From a checkpoint of a small image classifier: 64-pixel images, norm batchnorm.
Rows from block 2 of a small image classifier, named by matrix and row number. Each number is 128 + 24 x the weight over its row's rms, rounded and kept within 0 to 255. All counts start at 0. After the name is the row's rms in percent of the matrix's.
After each channel's rows are labels from the 100 images, of 14848, where the channel reaches its highest value: "responds to" is what is common among them; "colour at peak" is the nearest of a few named colours to the mean colour under the peak. Only what is clearly more common there than usual is listed. The data: microscope photos of single blood and bone marrow cells.
# conv: 3x3 conv (model.blocks.2.conv.weight, 96x48x3x3, each kernel summed), inputs 0-47

conv.39 105 [124  76 115 114 144 168 133 123 126 136  98 143 106 124 146 182 140 171  96 140 110 159 131 113 126 112 115 118 100 100 115  87 103 124 168  98 151 157 120 141 142  95 125 155  86 122 111 138]
responds to: cell type: segmented neutrophil
colour at peak: black; blue

conv.13 109 [145  53 107  98 179 163 132 101 122 150 115 129  91 120 139 163 128 113 111 126 128 131 133 112 118 132 114 136 100 120 167 115  90 128 156  93 164 154 120 134 151 100 115 135 101 111 104 131]
responds to: cell type: segmented neutrophil
colour at peak: blue; black

conv.8 107 [114 154 143 158 114 116 131 167 105 114 123  89 135 172 132 105  92 106 122 112 128  90 124  95 173 142 145 120 166 116 119 152 156 145 129 140  98 105 146  83 109 174 128  90 139 115 115 114]
responds to: smear: peripheral blood; cell type: segmented neutrophil
colour at peak: purple; blue

conv.81 106 [105 131 173 102 117  97 122 141 107  93 141 124 127 141 138 106 113  91 137  81 156 101 101 111 169 132 127 130 172 113 112 146 132 179 111 149  89 112 170 128 114 136 157 103 150 147 134 115]
responds to: smear: peripheral blood; cell type: segmented neutrophil
colour at peak: purple; blue

conv.1 092 [121 122 132 163 119 105 106  98 149 114 132  77 123 178  92  98 115 161 126 123 112 136 137 109 127 127 131  74  84 150 117  88 128 156  96 121  95 146 148 164 108 138 133 104 147 141 130 108]
responds to: smear: peripheral blood
colour at peak: pink

conv.41 112 [131  74  88 121 152 148 137 108 115 158 120 148 112 110 163 168 132 131 112 120 122 140 134 112 123 140 133 130  75 121 136 149 101 112 162  79 155 131 134 151 150  83 106 154  82 122 107 119]
responds to: cell type: segmented neutrophil
colour at peak: blue; purple

conv.31 106 [142  67 100 112 158 173 156 107 113 170 110 149 107 117 125 177 138 128 124 111  97 113 127 120 134 121  93 121 130 105 136 112  95 115 142 117 145 146 127 133 170  89  93 137 114 112  88 117]
responds to: cell type: segmented neutrophil
colour at peak: purple; blue

conv.22 105 [130  71  98 124 157 157 149  99 102 143 109 164 107 120 140 171 150 129 102 112 113 118 118 103 109 128 117 150  89 100 142 144 104 127 133  99 160 151 124 131 157  80  98 152  90 130 113 123]
responds to: cell type: segmented neutrophil
colour at peak: purple; blue

conv.35 110 [142  64 104 122 149 163 150  93 119 165  95 162 121 122 133 169 155 149 125 115 100 115 129 133 126 122  87 138 115  97 141 136  96 122 135 115 135 142 120 134 173  95 105 162 100 113 101 123]
responds to: cell type: segmented neutrophil
colour at peak: purple; blue

conv.76 113 [167  57 102  92 142 172 138 137 102 166 127 121 106  95 128 165 162 106 104 125 147 145 125 138 159 123  98 105 122 101 137 113 106 115 153 132 149 147 101 136 158 126 124 156 132 111 114 129]
responds to: cell type: segmented neutrophil
colour at peak: blue

conv.38 106 [113 125 170 121 110 101 123 153 107  97 130 124 124 145 144 111 121  98 133  75 154 105  99 120 164 129 129 130 178 119 106 145 137 182 103 144  88 102 178 136 117 144 149 106 153 141 130 115]
responds to: smear: peripheral blood; cell type: segmented neutrophil
colour at peak: purple; blue

conv.68 099 [122 135 113 119 154 128  94 103 158 105 120 103  80 142  87 107 110 156 119 181 111 148 133 113 121 135 130  94  92 132 115  43 147 138 122 148 116 138 134 112 101 131 129 136 158 124 134 127]
responds to: smear: peripheral blood
colour at peak: pink

conv.42 095 [153  67  90 108 154 179 145 108 121 162 143 121  90  97 134 165 131 119 123 119 116 120 144 125 117 126  96 120 109 124 137  93  94 136 166 105 163 138 128 125 147 102  96 148 113 106  97 121]
responds to: cell type: segmented neutrophil
colour at peak: blue; black

conv.10 091 [129 146 148 166 116 108 102 112 143 110 125  74 122 172 105 106 113 162 135 122 106 129 144  91 128 130 125  80  89 132 136  84 115 167  95 126 107 151 144 163 114 115 128 100 142 143 110  96]
responds to: smear: peripheral blood; cell type: segmented neutrophil
colour at peak: pink

conv.63 102 [ 99 153 146 117 130  98 122 149 127  85 125 137 115 112 141  90  98  86 124  82 162  95 105 119 144 151 133 125 154 105  98 143 132 165  99 126  94 119 156 109 133 138 180 122 126 152 162 149]
responds to: smear: peripheral blood; cell type: segmented neutrophil
colour at peak: purple; blue

conv.3 110 [116 152 155 182 107 121 123 154 107 130 135  89 140 173 134 124 112 112 122 119 125  97 119  94 158 141 141 119 165 115 120 153 169 156 127 142 104  90 131 100 112 177 119  77 150 128 122 122]
responds to: smear: peripheral blood; cell type: segmented neutrophil
colour at peak: purple

conv.34 098 [114 122 127 119 140 124  86  92 168 103 137  91  84 122  85 106 116 142 138 175 123 151 148 115 115 130 136  96  90 145 102  56 137 151 125 141 103 133 126 121 102 119 145 136 155 132 128 145]
responds to: smear: peripheral blood
colour at peak: pink

conv.14 118 [130  93  99 124 134 120 121 131 102 134 127 164 120 140 157 141 135 142 157 135  99 131 135 128  99 125 124 127  74 121 122 115  78 116 183  84 155 118 110 139 154  86 110 155  78 103 106 129]
responds to: cell type: segmented neutrophil
colour at peak: blue; black

conv.58 099 [101 159 144 166 111 114 126 159 110 120 109  76 133 146 104 107  87 125 127 149 114 109 115  97 139 141 157  83 163 118 119 102 157 132 122 140 114 107 111  94 155 187 119 104 123 115 113 106]
responds to: smear: peripheral blood; cell type: segmented neutrophil
colour at peak: purple

conv.17 096 [126 126 131 170 115  95 116  97 136 140 135  75 118 191 105 119 121 152 126 142  97 124 107  87 131 109 130  70 106 131 129  84 133 149 114 132 117 128 125 164  92 125 119 107 149 145 138  96]
responds to: smear: peripheral blood; cell type: segmented neutrophil
colour at peak: pink

conv.33 105 [144  74  89  96 167 172 153 100 118 157 113 148 109 114 144 168 144 113 124 119 110 130 135 115 128 125  96 128 116 114 145 110 108 114 153 103 146 155 133 128 178  90  96 149 111 116  93 123]
responds to: cell type: segmented neutrophil
colour at peak: purple; blue

conv.32 103 [142  57  82 100 171 168 133 103 126 162 120 136 102  93 137 160 140 127 116 116 112 130 120 137 126 132  99 145 102 129 141 110  94 115 153  96 157 152 116 136 154  97 106 138 102 115 117 126]
responds to: cell type: segmented neutrophil
colour at peak: blue; purple

conv.95 099 [139  61  94 110 140 148 133 116 131 156 147 133  85  97 121 151 136 125 115 120 108 144 133 113 109 133  93 124 123 122 142  76  98 150 180 113 142 140 113 132 159 106  88 148 100 107  98 136]
responds to: cell type: segmented neutrophil
colour at peak: blue

conv.61 109 [131  90 118 117 148 132  92 117 116 145 111 143 136 140 127 162 162 158 105 130 150 132 103  97 127 122 102 122  78 112  97 109  97  93 165  83 145 121  99 155 114 101 151 156  80 112 127 133]
responds to: cell type: segmented neutrophil
colour at peak: blue; black

conv.0 099 [110 129 143 110 125 113  91 109 155 106 131 100  94 106  79 103 125 154 128 159 124 140 154 112 122 130 152  88 112 123 104  52 129 154 131 134 105 126 127 117  98 108 171 158 156 135 139 142]
responds to: smear: peripheral blood
colour at peak: pink

conv.80 092 [120 139 124 148 141 104  85  98 166 110 107  99 100 154  78 117 118 151 124 185 101 154 131 116 112 124 138  84 118 138 115  53 152 141 118 137 122 135 119 118  95 143 129 123 135 133 134 125]
responds to: smear: peripheral blood
colour at peak: pink

conv.90 091 [128 154 132 159 137 110 103 112 134 119 111  91  98 165  80 103 100 140 122 167 112 141 127 107 125 130 157  70 117 132 115  56 159 140 118 138 127 113 106 112 108 165 115 115 127 128 137 114]
responds to: smear: peripheral blood; cell type: segmented neutrophil
colour at peak: pink

conv.25 103 [119 104 159 148  96 102 127 116 130 112 139  78 122 156 107 120 113 160 136 105 123 143 113 114 136 125  90  96 126 128 117 101 101 168  93 143  95 126 158 151 127  95 139  94 162 160 132  77]
responds to: smear: peripheral blood; cell type: segmented neutrophil
colour at peak: purple

conv.54 107 [ 99 131 160 116 113  79 120 142 109  95 141 119 129 133 144 101 101 105 136  74 155  97 109 110 165 140 114 127 162 108 106 137 138 172 107 145  84 113 170 124 115 133 157 108 152 150 137 110]
responds to: smear: peripheral blood; cell type: segmented neutrophil
colour at peak: purple

conv.24 100 [ 83 162 154 117 115 106 120 164 118  93 115 113 115 109 123  80  85 112 128 118 163 111 113 104 135 162 177 110 131 121 108 105 134 124 107 125 102  99 146  96 126 157 177 129 114 128 153 142]
responds to: smear: peripheral blood; cell type: segmented neutrophil
colour at peak: purple

conv.82 102 [132  68 112 115 165 164 137  97 130 176 131 164 102 116 129 172 146 119 137 122  95 106 117 149 125 119  83 145 136 107 134 126  85 122 136 109 147 136 129 130 166  92 118 149 113 117  89 134]
responds to: cell type: segmented neutrophil
colour at peak: purple; blue