config = dict(
    color_jitter=0.2,
    hidden_act='relu',
    depths=[2, 3, 4, 2],
    head_dropout=0.1,
    learning_rate=0.0048,
    precondition_frequency=20,
    adamw_lr_other_params=0.0012,
    final_lr_fraction=0.01,
)
Rows from block 4 of a small image classifier, named by matrix and row number. Each number is 500 + 50 x the weight over its row's rms, rounded and kept within 0 to 999. All counts start at 0. Numbers have three digits each.
After each channel's rows are labels from the 100 images, of 14848, where the channel reaches its highest value: "responds to" is what is common among them. Only what is clearly more common there than usual is listed. The data: microscope photos of single blood and bone marrow cells. In brackets: how many of the 100, against the usual share in percent.
# conv: 3x3 conv (model.blocks.4.conv.weight, 96x96x3x3, each kernel summed), inputs 64-95

conv.50:501493478439609467511518452465575457526441563550479480426418499478493456561601603426558557585500
responds to: cell type: segmented neutrophil (40 vs 20)

conv.27:519434480427474486462374495399525426546458555512427399453491449418526472539490480465460493465495
responds to: cell type: segmented neutrophil (41 vs 20)

conv.61:583402494477506522483436546434537456371523497482477484432510462462453487468506585370439414455473
responds to: smear: peripheral blood (99 vs 16.2); cell type: segmented neutrophil (83 vs 20)

conv.37:469446487427519442489501436516480393534400456498449483496408526557528375492399504499453496499489
responds to: smear: peripheral blood (81 vs 16.2)

conv.46:519483488551466441496440481536414456534479506501481501444560456450528459534518438522443588412430
responds to: cell type: segmented neutrophil (44 vs 20)

conv.9:470444565427465452579477460530470421487542568470485609514458659464442526447448461423463498439542
responds to: smear: peripheral blood (100 vs 16.2); cell type: segmented neutrophil (51 vs 20)

conv.95:488523507528395495455455480483474467499486542459535423535557429450468598454474477531444472473518
responds to: smear: peripheral blood (100 vs 16.2)

conv.55:486524565530515588482449574468518567481570507455528486536624475465465623458463453430426448502497
responds to: smear: peripheral blood (100 vs 16.2); cell type: segmented neutrophil (75 vs 20)

conv.48:546535448453476462521533449514518404483459479448574440515435525505529514583511523445458600448535
responds to: smear: peripheral blood (100 vs 16.2)

conv.13:509419584501489495627492481490518426460488529513431630429504563496478435530567520458495488506520
responds to: smear: peripheral blood (100 vs 16.2); cell type: segmented neutrophil (66 vs 20)

conv.32:427509472456571472494462494439418516640451588558472425448424471491526443556449527580484561475435
responds to: cell type: segmented neutrophil (40 vs 20)

conv.10:587416553453420469527487519447570418407517410462446520411502461506555456462490481444549484519506
responds to: smear: peripheral blood (100 vs 16.2); cell type: segmented neutrophil (77 vs 20)

conv.23:493450461453582489461512441486503503452454464571514444484473427456489499486593547432435381514479
responds to: cell type: segmented neutrophil (41 vs 20)

conv.68:543536538570506500615450448477524513536466555482517576465431582472568500566509522585480545492574
responds to: smear: peripheral blood (100 vs 16.2); cell type: segmented neutrophil (75 vs 20)

conv.4:620411542462552539472467603509482464433560476468456503445565459424504536440430482413518508475452
responds to: smear: peripheral blood (100 vs 16.2); cell type: segmented neutrophil (83 vs 20)

conv.65:404562401538459478477538415527489589501445521525509427551459465518453492434578640480531485416461
responds to: smear: peripheral blood (100 vs 16.2)

conv.82:501533523584456556591522524509489585500536451479538571519494574538471507482461413511421460493577
responds to: smear: peripheral blood (100 vs 16.2); cell type: segmented neutrophil (66 vs 20)

conv.71:445498441587537448570566430504465494531444451513508449516412527585421450455454517478487513469585
responds to: smear: peripheral blood (100 vs 16.2); cell type: segmented neutrophil (67 vs 20)

conv.40:481448592442538536551428502483472439482575480474439665473521556465510500485455449449533513503528
responds to: smear: peripheral blood (100 vs 16.2); cell type: segmented neutrophil (64 vs 20)

conv.24:486496450412547428519419438429419439541419575542446438488422427427489422577461488596476556507464
responds to: cell type: segmented neutrophil (40 vs 20)

conv.43:476561556629525491583501437442431519476448505460519550492428596468472568464437493434460467571627
responds to: smear: peripheral blood (100 vs 16.2)

conv.18:629445534495371437497492561547523459480549473478456517463497458487617476551471499513598531453488
responds to: cell type: segmented neutrophil (42 vs 20)

conv.56:454440521485484471604480482565432552533485517559491453561501501484503536565529490560528544505562
responds to: smear: peripheral blood (100 vs 16.2)

conv.92:503469586522493646463483616520549573498630490529459454480600459453451655485503503523499494437460
responds to: smear: peripheral blood (100 vs 16.2); cell type: segmented neutrophil (77 vs 20)

conv.44:512633525562489569566581566510526557412533509449567480465489582495441560446544404489469498455550
responds to: smear: peripheral blood (100 vs 16.2)

conv.42:420560464619527540556558477553472587516499569519551536454511549603406560436501501541509467531537
responds to: smear: peripheral blood (100 vs 16.2)

conv.88:407456455520578495494522473499483581413509427495474471491489448496424525401555611421556429458482
responds to: smear: peripheral blood (99 vs 16.2); cell type: segmented neutrophil (63 vs 20)

conv.20:416510479540510525519556553574488596593578503589579502509489505511588477542440492555475547434513
responds to: smear: peripheral blood (100 vs 16.2)

conv.19:480554442454547444475435410484508497541455495552471430474434462472484441536514621476523538451412
responds to: cell type: segmented neutrophil (41 vs 20)

conv.29:465487534499464604417485576541514562506583489527508464530623473498507644502531445538517506497444
responds to: smear: peripheral blood (100 vs 16.2); cell type: segmented neutrophil (76 vs 20)

conv.28:540428546533462573627488545469535483463540472439476561461525535512522507485416431469524470476545
responds to: smear: peripheral blood (100 vs 16.2); cell type: segmented neutrophil (70 vs 20)

conv.2:479463485539478588489546544513463572482576410432519451480596447582424601418571518460489432538486
responds to: smear: peripheral blood (100 vs 16.2); cell type: segmented neutrophil (70 vs 20)

conv.31:464491516587414556475591575506494610520542514501565430515479475581449519463511570461460504418434
responds to: smear: peripheral blood (100 vs 16.2)

conv.45:463538493555480484477630441570371567477453550537545539549441575651498499481507502504482476499532
responds to: smear: peripheral blood (100 vs 16.2)

conv.89:530446494437474529439453561476461476452533534468471440440575411427495565485491445461434475432417
responds to: smear: peripheral blood (100 vs 16.2); cell type: segmented neutrophil (72 vs 20)

conv.21:466479539424449454420477500516532455434484389448506573480462563556445479454532486441464431536435
responds to: smear: peripheral blood (100 vs 16.2); cell type: segmented neutrophil (59 vs 20)

conv.51:510509508555502474669481451462496454477462494525445513495446556468519466503545534467546504528638
responds to: smear: peripheral blood (100 vs 16.2); cell type: segmented neutrophil (72 vs 20)

conv.41:480614564572569487572509519506418632476515450516533512483519556536547484531514544481498487478526
responds to: smear: peripheral blood (100 vs 16.2)

conv.83:517430484411556513494404476422532449430494507531439434403520467439504494468527536396416481500438
responds to: cell type: segmented neutrophil (42 vs 20)

conv.74:466485588463506555478468551522534493422574429471489531485583574489489622422519486452469485433471
responds to: smear: peripheral blood (100 vs 16.2); cell type: segmented neutrophil (79 vs 20)

conv.36:512439497522451508601541461572519460485487498500549554509471616556485519415489445458472440455567
responds to: smear: peripheral blood (100 vs 16.2)

conv.69:570432452474535511472468478435429493571457516533448487460512441536595437552501611537537542528390
responds to: cell type: segmented neutrophil (42 vs 20)

conv.1:491469525429584508530428511410482524444526490530403532413497526494530450481532492406458451520491
responds to: cell type: segmented neutrophil (44 vs 20)

conv.64:539442564437509480473508460545560467503473449485504579449475564562568450546502498466489468580429
responds to: smear: peripheral blood (100 vs 16.2); cell type: segmented neutrophil (44 vs 20)

conv.73:497526575484522510584443486533516461458523535569485605433548598508531541532507544496569469516524
responds to: smear: peripheral blood (100 vs 16.2); cell type: segmented neutrophil (73 vs 20)

conv.3:531517524487457587435543551506481539483584451519510463533584438481494580435507481540467431514415
responds to: smear: peripheral blood (94 vs 16.2); cell type: segmented neutrophil (85 vs 20)

conv.47:441523485476444506475535469527351502498498444414502497586470530559468514521430503512467472447554
responds to: smear: peripheral blood (100 vs 16.2)

conv.91:567552499600476516601538535446529537565493560468579566505445523462503437506522449536489542491565
responds to: smear: peripheral blood (100 vs 16.2); cell type: segmented neutrophil (68 vs 20)

conv.38:570439522482396523493402451440562491477509456456440436466564462478532471528364380550519534554481
responds to: cell type: segmented neutrophil (41 vs 20)

conv.76:517480582530534442549486467535521467512451541510478525516464532494437434509563463425600519460504
responds to: smear: peripheral blood (100 vs 16.2)

conv.86:415576448525562501482605493453454574459486449562516432428442477501477454459554506528438495554436
responds to: smear: peripheral blood (100 vs 16.2)

conv.5:502537515553522460583482520542510482435454427496460536446406523482506405537509458483492529524588
responds to: smear: peripheral blood (100 vs 16.2); cell type: segmented neutrophil (65 vs 20)

conv.11:439608514580508424577472470516516419540445464485512561466533531497520520456563500487556503485664
responds to: smear: peripheral blood (100 vs 16.2); cell type: segmented neutrophil (66 vs 20)

conv.14:467493434526495394441588469584438463449418511518589503552446526596509520450558573410522483456485
responds to: smear: peripheral blood (100 vs 16.2)

conv.84:452546508445561517576446457512556470501484567546472637475470630456487457501522479481540554559539
responds to: smear: peripheral blood (100 vs 16.2); cell type: segmented neutrophil (69 vs 20)