Weights of a small image classifier.
Model: 64-pixel images, depths [2, 3, 4, 2], widths [48, 96, 192, 384].
Data: trained on microscope photos of single blood and bone marrow cells, 194171 training examples, 15.4 epochs.
Rows from block 2 of a small image classifier, named by matrix and row number. Each number is 128 + 24 x the weight over its row's rms, rounded and kept within 0 to 255. All counts start at 0. Numbers have three digits each. After the name is the row's rms in percent of the matrix's.
After each channel's rows are labels from the 100 images, of 14848, where the channel reaches its highest value: "peak at" is the part of the image that holds the peak. Only what is clearly more common there than usual is listed. The data: microscope photos of single blood and bone marrow cells.
# conv: 3x3 conv (model.blocks.2.conv.weight, 96x48x3x3, each kernel summed), inputs 0-47

conv.2 096:117114147162096103126100134103146079130179113123125156129112105133118102134114109091116139131098122164094142091144152165114114137090157158124087
peak at: centre

conv.7 092:105146133106123085091141139084122106106122103099084134122140145122106102123151171097126117101079151133114123117094139104126121185142123156156110
peak at: centre

conv.89 099:127120095120115105101135150147096145129130119144173173101124152105093129109118095094090110106115093120154084140128099172142117134164095145139149
peak at: top left

conv.49 085:119124119134133114084111162115114079109154087099111164125142106171165119123137144090085138103068138134093125096135130132105140127138150124120144
peak at: bottom centre

conv.45 083:088147094103110094130109121120126104142184121114112143115161118123108122144109139091074134102104105111139092107126122115141112132171086121083117
peak at: middle right; bottom right

conv.16 099:139138123107121108121117124120127095119134099125136158113135126137110109100158132110061142110125082127111103138152130162134058124148109146106066
peak at: top left

conv.77 088:110142104136100082107160115131116117129136127144150189122119108099135131114153133077077121092120080120132106120126109157141085124145094132103129
peak at: top centre; top left

conv.20 087:108140111138117088121084136134135099103168121088114144126189119140115111129141151069080138115080125133132119139126127150088093124139117138115117
peak at: bottom centre

conv.5 089:119126099115112152110147143102130117109162134127116153127133114113155092099133122078058120126106113172152104155132121153118112131164094101090102
peak at: bottom left

conv.72 098:119118125173106117107103131103142079108171083116122162125132091122122094138115135084125136123079143164110145105123130137113153116095143151125084
peak at: bottom centre; centre

conv.73 099:120110144111121107084107151123133141098116080108127128120121140152119110133138165087112093089072126150138111105113131115102127187170119152144120
peak at: centre; top centre

conv.94 105:115132164129116112136156106105122113136159150112121099131090147102096108178134129130176120107161138174114142085107173124103152141091155145120124
peak at: centre

conv.92 105:133134136173109096123088127135148077130190110114113147123123104129113092131115121086115124138097129170096133113132135164107135131090148156123089
peak at: bottom centre; centre

conv.21 101:113134170113111086123143110089139122129131147107109092136080157102104117168134126132165108104147141174098144085110169125114135158107147149138127
peak at: centre