config.toml
model = "image classifier"
dataset = "microscope photos of single blood and bone marrow cells"
train_examples = 194171
image_size = 64
crop_scale_min = 0.5
horizontal_flip = true
translate = 0.06
rotation_deg = 5
color_jitter = 0.2
targets = ["smear"]
num_classes = 2
arch = "vgg"
norm = "batchnorm"
hidden_act = "relu"
depths = [2, 3, 4, 2]
kernel_size = 3
stem = "deep"
widths = [48, 96, 192, 384]
downsampling = "max"
loss = "cross_entropy"
head_dropout = 0.1
init = "trunc_normal_002"
optimizer = "soap"
beta2 = 0.95
learning_rate = 0.0048
beta1 = 0.95
shampoo_beta = 0.95
eps = 1e-08
precondition_frequency = 20
max_precond_dim = 1536
merge_dims = false
one_sided = true
adamw_lr_other_params = 0.0012
max_grad_norm = 5.0
ema_decay = 0.999
max_steps = 11700
batch_size = 256
epochs = 15.4
lr_schedule = "cosine"
final_lr_fraction = 0.01
warmup_steps = 350
weight_decay = 0.2
adamw_weight_decay_other_params = 0.05
Rows from block 4 of a small image classifier, named by matrix and row number. Each number is 200 + 40 x the weight over its row's rms, rounded and kept within 0 to 999. All counts start at 0.
After each channel's rows are labels from the 100 images, of 14848, where the channel reaches its highest value: "colour at peak" is the nearest of a few named colours to the mean colour under the peak. Only what is clearly more common there than usual is listed. The data: microscope photos of single blood and bone marrow cells. In brackets: how many of the 100.
# conv: 3x3 conv (model.blocks.4.conv.weight, 96x96x3x3, each kernel summed), inputs 32-63

conv.27,185,237,181,124,148,251,178,216,193,212,123,174,168,173,135,157,195,163,164,211,117,235,206,167,231,226,185,165,143,149,177,218
colour at peak: blue (48); purple (46)

conv.34,158,202,200,127,179,149,226,163,242,208,160,155,178,159,164,196,171,202,179,194,124,180,187,177,146,209,171,154,109,188,192,208
colour at peak: purple (46); blue (43)

conv.72,215,229,144,140,196,197,184,176,188,219,160,143,195,142,137,223,135,201,159,191,170,174,195,148,239,168,155,124,172,204,218,231
colour at peak: blue (48)

conv.7,200,224,255,151,165,217,214,149,269,313,194,208,186,146,188,172,182,174,199,182,186,190,224,266,205,274,292,199,188,197,198,190
colour at peak: black (45); blue (38)

conv.18,202,171,224,167,170,197,215,221,241,251,179,212,221,175,172,221,183,235,218,268,163,259,262,141,122,231,144,212,145,221,245,297
colour at peak: blue (46)

conv.55,174,229,258,205,235,204,231,192,153,161,157,245,178,263,246,200,222,182,204,256,239,227,173,217,188,173,200,153,231,177,229,141
colour at peak: purple (72)

conv.50,233,204,191,169,175,269,164,167,221,202,218,173,192,172,173,177,157,160,124,170,209,211,206,226,244,225,288,169,155,158,164,269
colour at peak: blue (50); black (27)

conv.16,191,180,208,192,164,179,157,222,272,241,208,183,113,193,244,135,228,136,238,140,200,176,263,270,195,275,233,232,186,137,128,197
colour at peak: white (53)

conv.57,145,134,212,273,236,153,181,183,214,179,239,242,201,238,216,168,212,141,200,199,267,182,127,206,176,173,162,236,227,151,183,144
colour at peak: pink (84)

conv.77,146,212,178,174,135,214,141,185,180,206,197,128,146,185,169,163,149,182,158,175,186,177,164,153,206,149,176,169,162,157,161,214
colour at peak: purple (59); blue (34)

conv.8,150,211,188,151,162,229,179,177,151,179,170,174,147,175,205,160,195,170,193,166,145,162,158,141,222,177,163,132,185,141,176,252
colour at peak: purple (49); blue (31)

conv.30,257,197,183,170,167,209,146,204,196,104,165,199,186,154,159,211,171,231,156,214,203,162,206,101,217,202,156,132,170,209,214,217
colour at peak: blue (52); black (29)

conv.20,220,151,222,217,201,213,237,145,137,175,290,169,148,216,189,235,165,221,199,182,221,188,188,109,218,196,163,233,200,225,181,180
colour at peak: white (55); pink (45)

conv.81,217,188,200,137,132,235,189,163,259,216,213,153,189,147,164,270,156,195,196,145,164,148,169,188,238,208,206,180,210,194,163,208
colour at peak: purple (53); blue (33)

conv.1,193,256,179,131,204,218,196,181,128,131,166,209,225,124,153,202,157,173,206,226,187,195,109,117,245,158,202,163,170,176,227,164
colour at peak: purple (47); blue (46)

conv.69,179,243,153,166,187,227,145,250,187,218,247,135,200,117,176,206,172,206,192,225,159,251,181,196,193,278,260,179,132,158,222,215
colour at peak: purple (54); blue (38)

conv.62,201,244,218,122,157,258,223,200,262,264,228,141,208,220,134,216,162,182,196,205,180,246,239,182,233,223,245,198,153,205,217,264
colour at peak: purple (48); blue (39)

conv.36,145,132,234,235,158,187,268,170,155,232,268,202,202,256,200,200,227,224,226,201,210,152,201,113,140,161,170,239,167,225,189,195
colour at peak: pink (66)

conv.6,178,176,201,181,167,164,190,177,318,216,186,170,147,161,190,180,188,157,190,147,187,140,186,252,119,207,215,219,179,172,159,241
colour at peak: black (57); blue (33)

conv.64,120,157,163,216,210,227,183,203,204,221,187,186,239,117,176,144,143,147,147,213,154,238,166,236,160,226,226,231,172,160,185,270
colour at peak: pink (45)

conv.0,201,211,139,136,174,187,181,145,217,235,173,150,116,197,181,185,150,185,146,187,164,193,206,206,183,194,245,108,173,162,191,242
colour at peak: blue (46)

conv.41,169,263,235,237,226,228,266,158,157,171,234,201,243,204,218,259,254,263,246,197,246,176,184,157,149,111,212,201,268,241,213,126
colour at peak: pink (54)

conv.22,179,160,202,114,186,199,165,181,163,180,215,174,188,165,108,163,166,207,172,242,160,253,228,144,159,210,213,136,146,161,188,229
colour at peak: blue (52); purple (41)

conv.70,190,122,206,159,145,233,175,215,224,202,190,152,174,159,165,154,182,166,164,180,165,204,198,196,236,215,211,151,157,135,149,243
colour at peak: blue (50)

conv.49,193,196,166,147,148,214,180,162,195,106,208,125,148,198,174,176,193,179,228,145,164,161,177,252,201,191,281,184,140,199,161,162
colour at peak: blue (59)

conv.29,218,221,195,205,247,241,184,225,178,226,220,222,212,279,268,146,262,183,188,213,189,236,201,202,193,199,212,186,182,164,211,181
colour at peak: purple (65)

conv.10,148,184,209,166,234,147,207,187,219,227,142,200,201,161,143,246,150,239,199,247,174,237,195,230,175,165,143,168,148,249,237,287
colour at peak: purple (77)

conv.37,216,225,188,215,164,165,209,180,246,263,173,215,234,130,186,163,189,169,204,156,194,156,180,209,197,226,169,233,164,193,161,153
colour at peak: white (51)

conv.31,166,142,206,183,194,142,153,172,249,226,297,220,156,251,223,170,219,179,230,181,170,159,189,159,159,192,158,267,163,162,185,187
colour at peak: white (59)

conv.67,186,204,226,163,187,219,184,194,131,163,134,158,200,136,192,203,176,133,172,145,177,84,155,161,193,217,154,180,193,158,167,119
colour at peak: blue (35)

conv.80,158,136,186,168,186,216,180,253,227,178,189,178,179,133,208,128,206,212,241,200,190,178,192,180,199,140,134,210,151,154,153,246
colour at peak: purple (48); blue (36)

conv.14,233,171,185,254,136,212,148,199,185,202,223,191,205,199,201,164,184,162,259,135,240,168,172,220,140,148,208,238,228,185,133,215
colour at peak: pink (68)

conv.79,220,218,160,133,177,213,172,217,254,172,224,122,159,163,136,228,151,201,140,178,153,216,167,152,166,265,221,172,144,148,205,301
colour at peak: blue (49)

conv.63,215,208,239,105,158,218,213,201,165,155,177,149,148,150,146,174,158,222,200,225,139,160,148,123,206,191,227,171,147,207,206,189
colour at peak: purple (66)

conv.59,139,248,220,150,196,230,201,228,287,262,260,165,193,196,180,185,215,177,229,218,166,183,282,183,171,178,206,235,120,137,210,225
colour at peak: purple (50); blue (33)

conv.91,245,198,238,242,235,160,263,164,184,163,161,244,239,175,182,295,166,300,230,199,229,190,258,202,129,217,174,171,264,287,228,159
colour at peak: purple (72)

conv.68,226,194,278,265,236,238,258,225,153,152,189,213,230,185,192,261,192,292,195,209,233,204,178,186,223,237,182,154,297,281,222,219
colour at peak: pink (56)

conv.61,123,157,192,170,216,183,196,167,166,174,131,214,199,195,168,208,145,235,153,232,158,229,176,219,205,129,181,130,169,220,230,189
colour at peak: purple (61)

conv.93,216,134,167,153,173,207,164,132,150,208,215,187,174,135,131,178,151,185,150,181,128,195,183,150,250,153,179,168,131,177,201,189
colour at peak: purple (55); blue (33)

conv.11,188,227,247,292,187,222,248,188,152,157,185,195,229,217,192,240,187,225,272,177,243,190,287,209,169,181,190,199,288,240,167,186
colour at peak: white (59)

conv.84,214,179,222,218,164,234,247,221,187,184,169,214,253,191,167,185,209,175,189,187,188,209,212,207,242,218,253,216,212,202,190,209
colour at peak: pink (59)

conv.28,180,180,231,166,262,162,275,225,195,154,175,185,241,162,139,289,159,283,207,232,152,202,189,164,164,164,176,178,176,312,275,239
colour at peak: purple (77)

conv.25,224,149,158,218,141,225,151,233,223,218,190,179,93,148,184,168,196,166,147,174,215,233,204,222,243,226,279,150,175,148,172,231
colour at peak: blue (52); purple (39)

conv.82,180,211,164,207,274,175,276,185,147,169,209,184,280,227,203,300,175,295,217,204,212,192,180,182,180,158,184,196,221,328,247,117
colour at peak: purple (81)

conv.39,291,255,177,187,210,259,173,232,177,169,138,141,150,176,158,177,181,217,174,188,206,176,231,164,266,269,191,152,216,181,194,164
colour at peak: blue (54)

conv.76,175,171,305,221,208,128,243,243,173,205,171,230,246,205,244,237,236,269,313,159,187,225,175,177,183,160,158,200,194,241,192,302
colour at peak: pink (99)

conv.12,223,259,127,160,203,248,125,256,151,184,170,124,143,168,158,171,170,148,210,200,159,158,221,117,225,194,219,181,154,162,184,216
colour at peak: purple (50); blue (35)

conv.52,281,277,162,150,191,212,128,176,235,234,170,185,201,192,170,238,177,203,195,183,151,224,237,165,247,242,241,169,201,200,189,258
colour at peak: blue (49); purple (42)

conv.83,95,208,212,144,189,269,203,244,214,211,142,203,177,172,195,191,205,186,146,189,156,190,218,141,192,172,210,127,172,140,198,221
colour at peak: blue (36); black (27)

conv.26,174,166,184,201,178,185,141,175,266,209,213,147,131,162,179,163,149,165,159,137,162,144,211,260,192,233,165,177,187,192,163,224
colour at peak: blue (49); purple (46)

conv.90,214,193,201,172,143,171,149,173,257,227,190,173,142,153,179,161,182,169,222,146,195,134,231,305,167,258,266,215,180,164,168,170
colour at peak: black (44); blue (35)

conv.3,231,209,220,209,249,238,164,219,168,125,211,216,183,197,191,135,220,164,140,257,158,209,140,201,185,205,188,205,159,120,232,152
colour at peak: purple (46)

conv.85,216,205,243,144,163,202,181,244,202,216,143,163,214,136,180,165,221,154,167,153,156,161,209,174,238,225,177,190,186,177,155,184
colour at peak: blue (39)

conv.78,226,199,179,167,165,211,177,151,249,257,211,158,152,157,179,192,174,135,175,141,182,89,236,183,193,169,222,194,196,173,130,169
colour at peak: black (38); blue (34)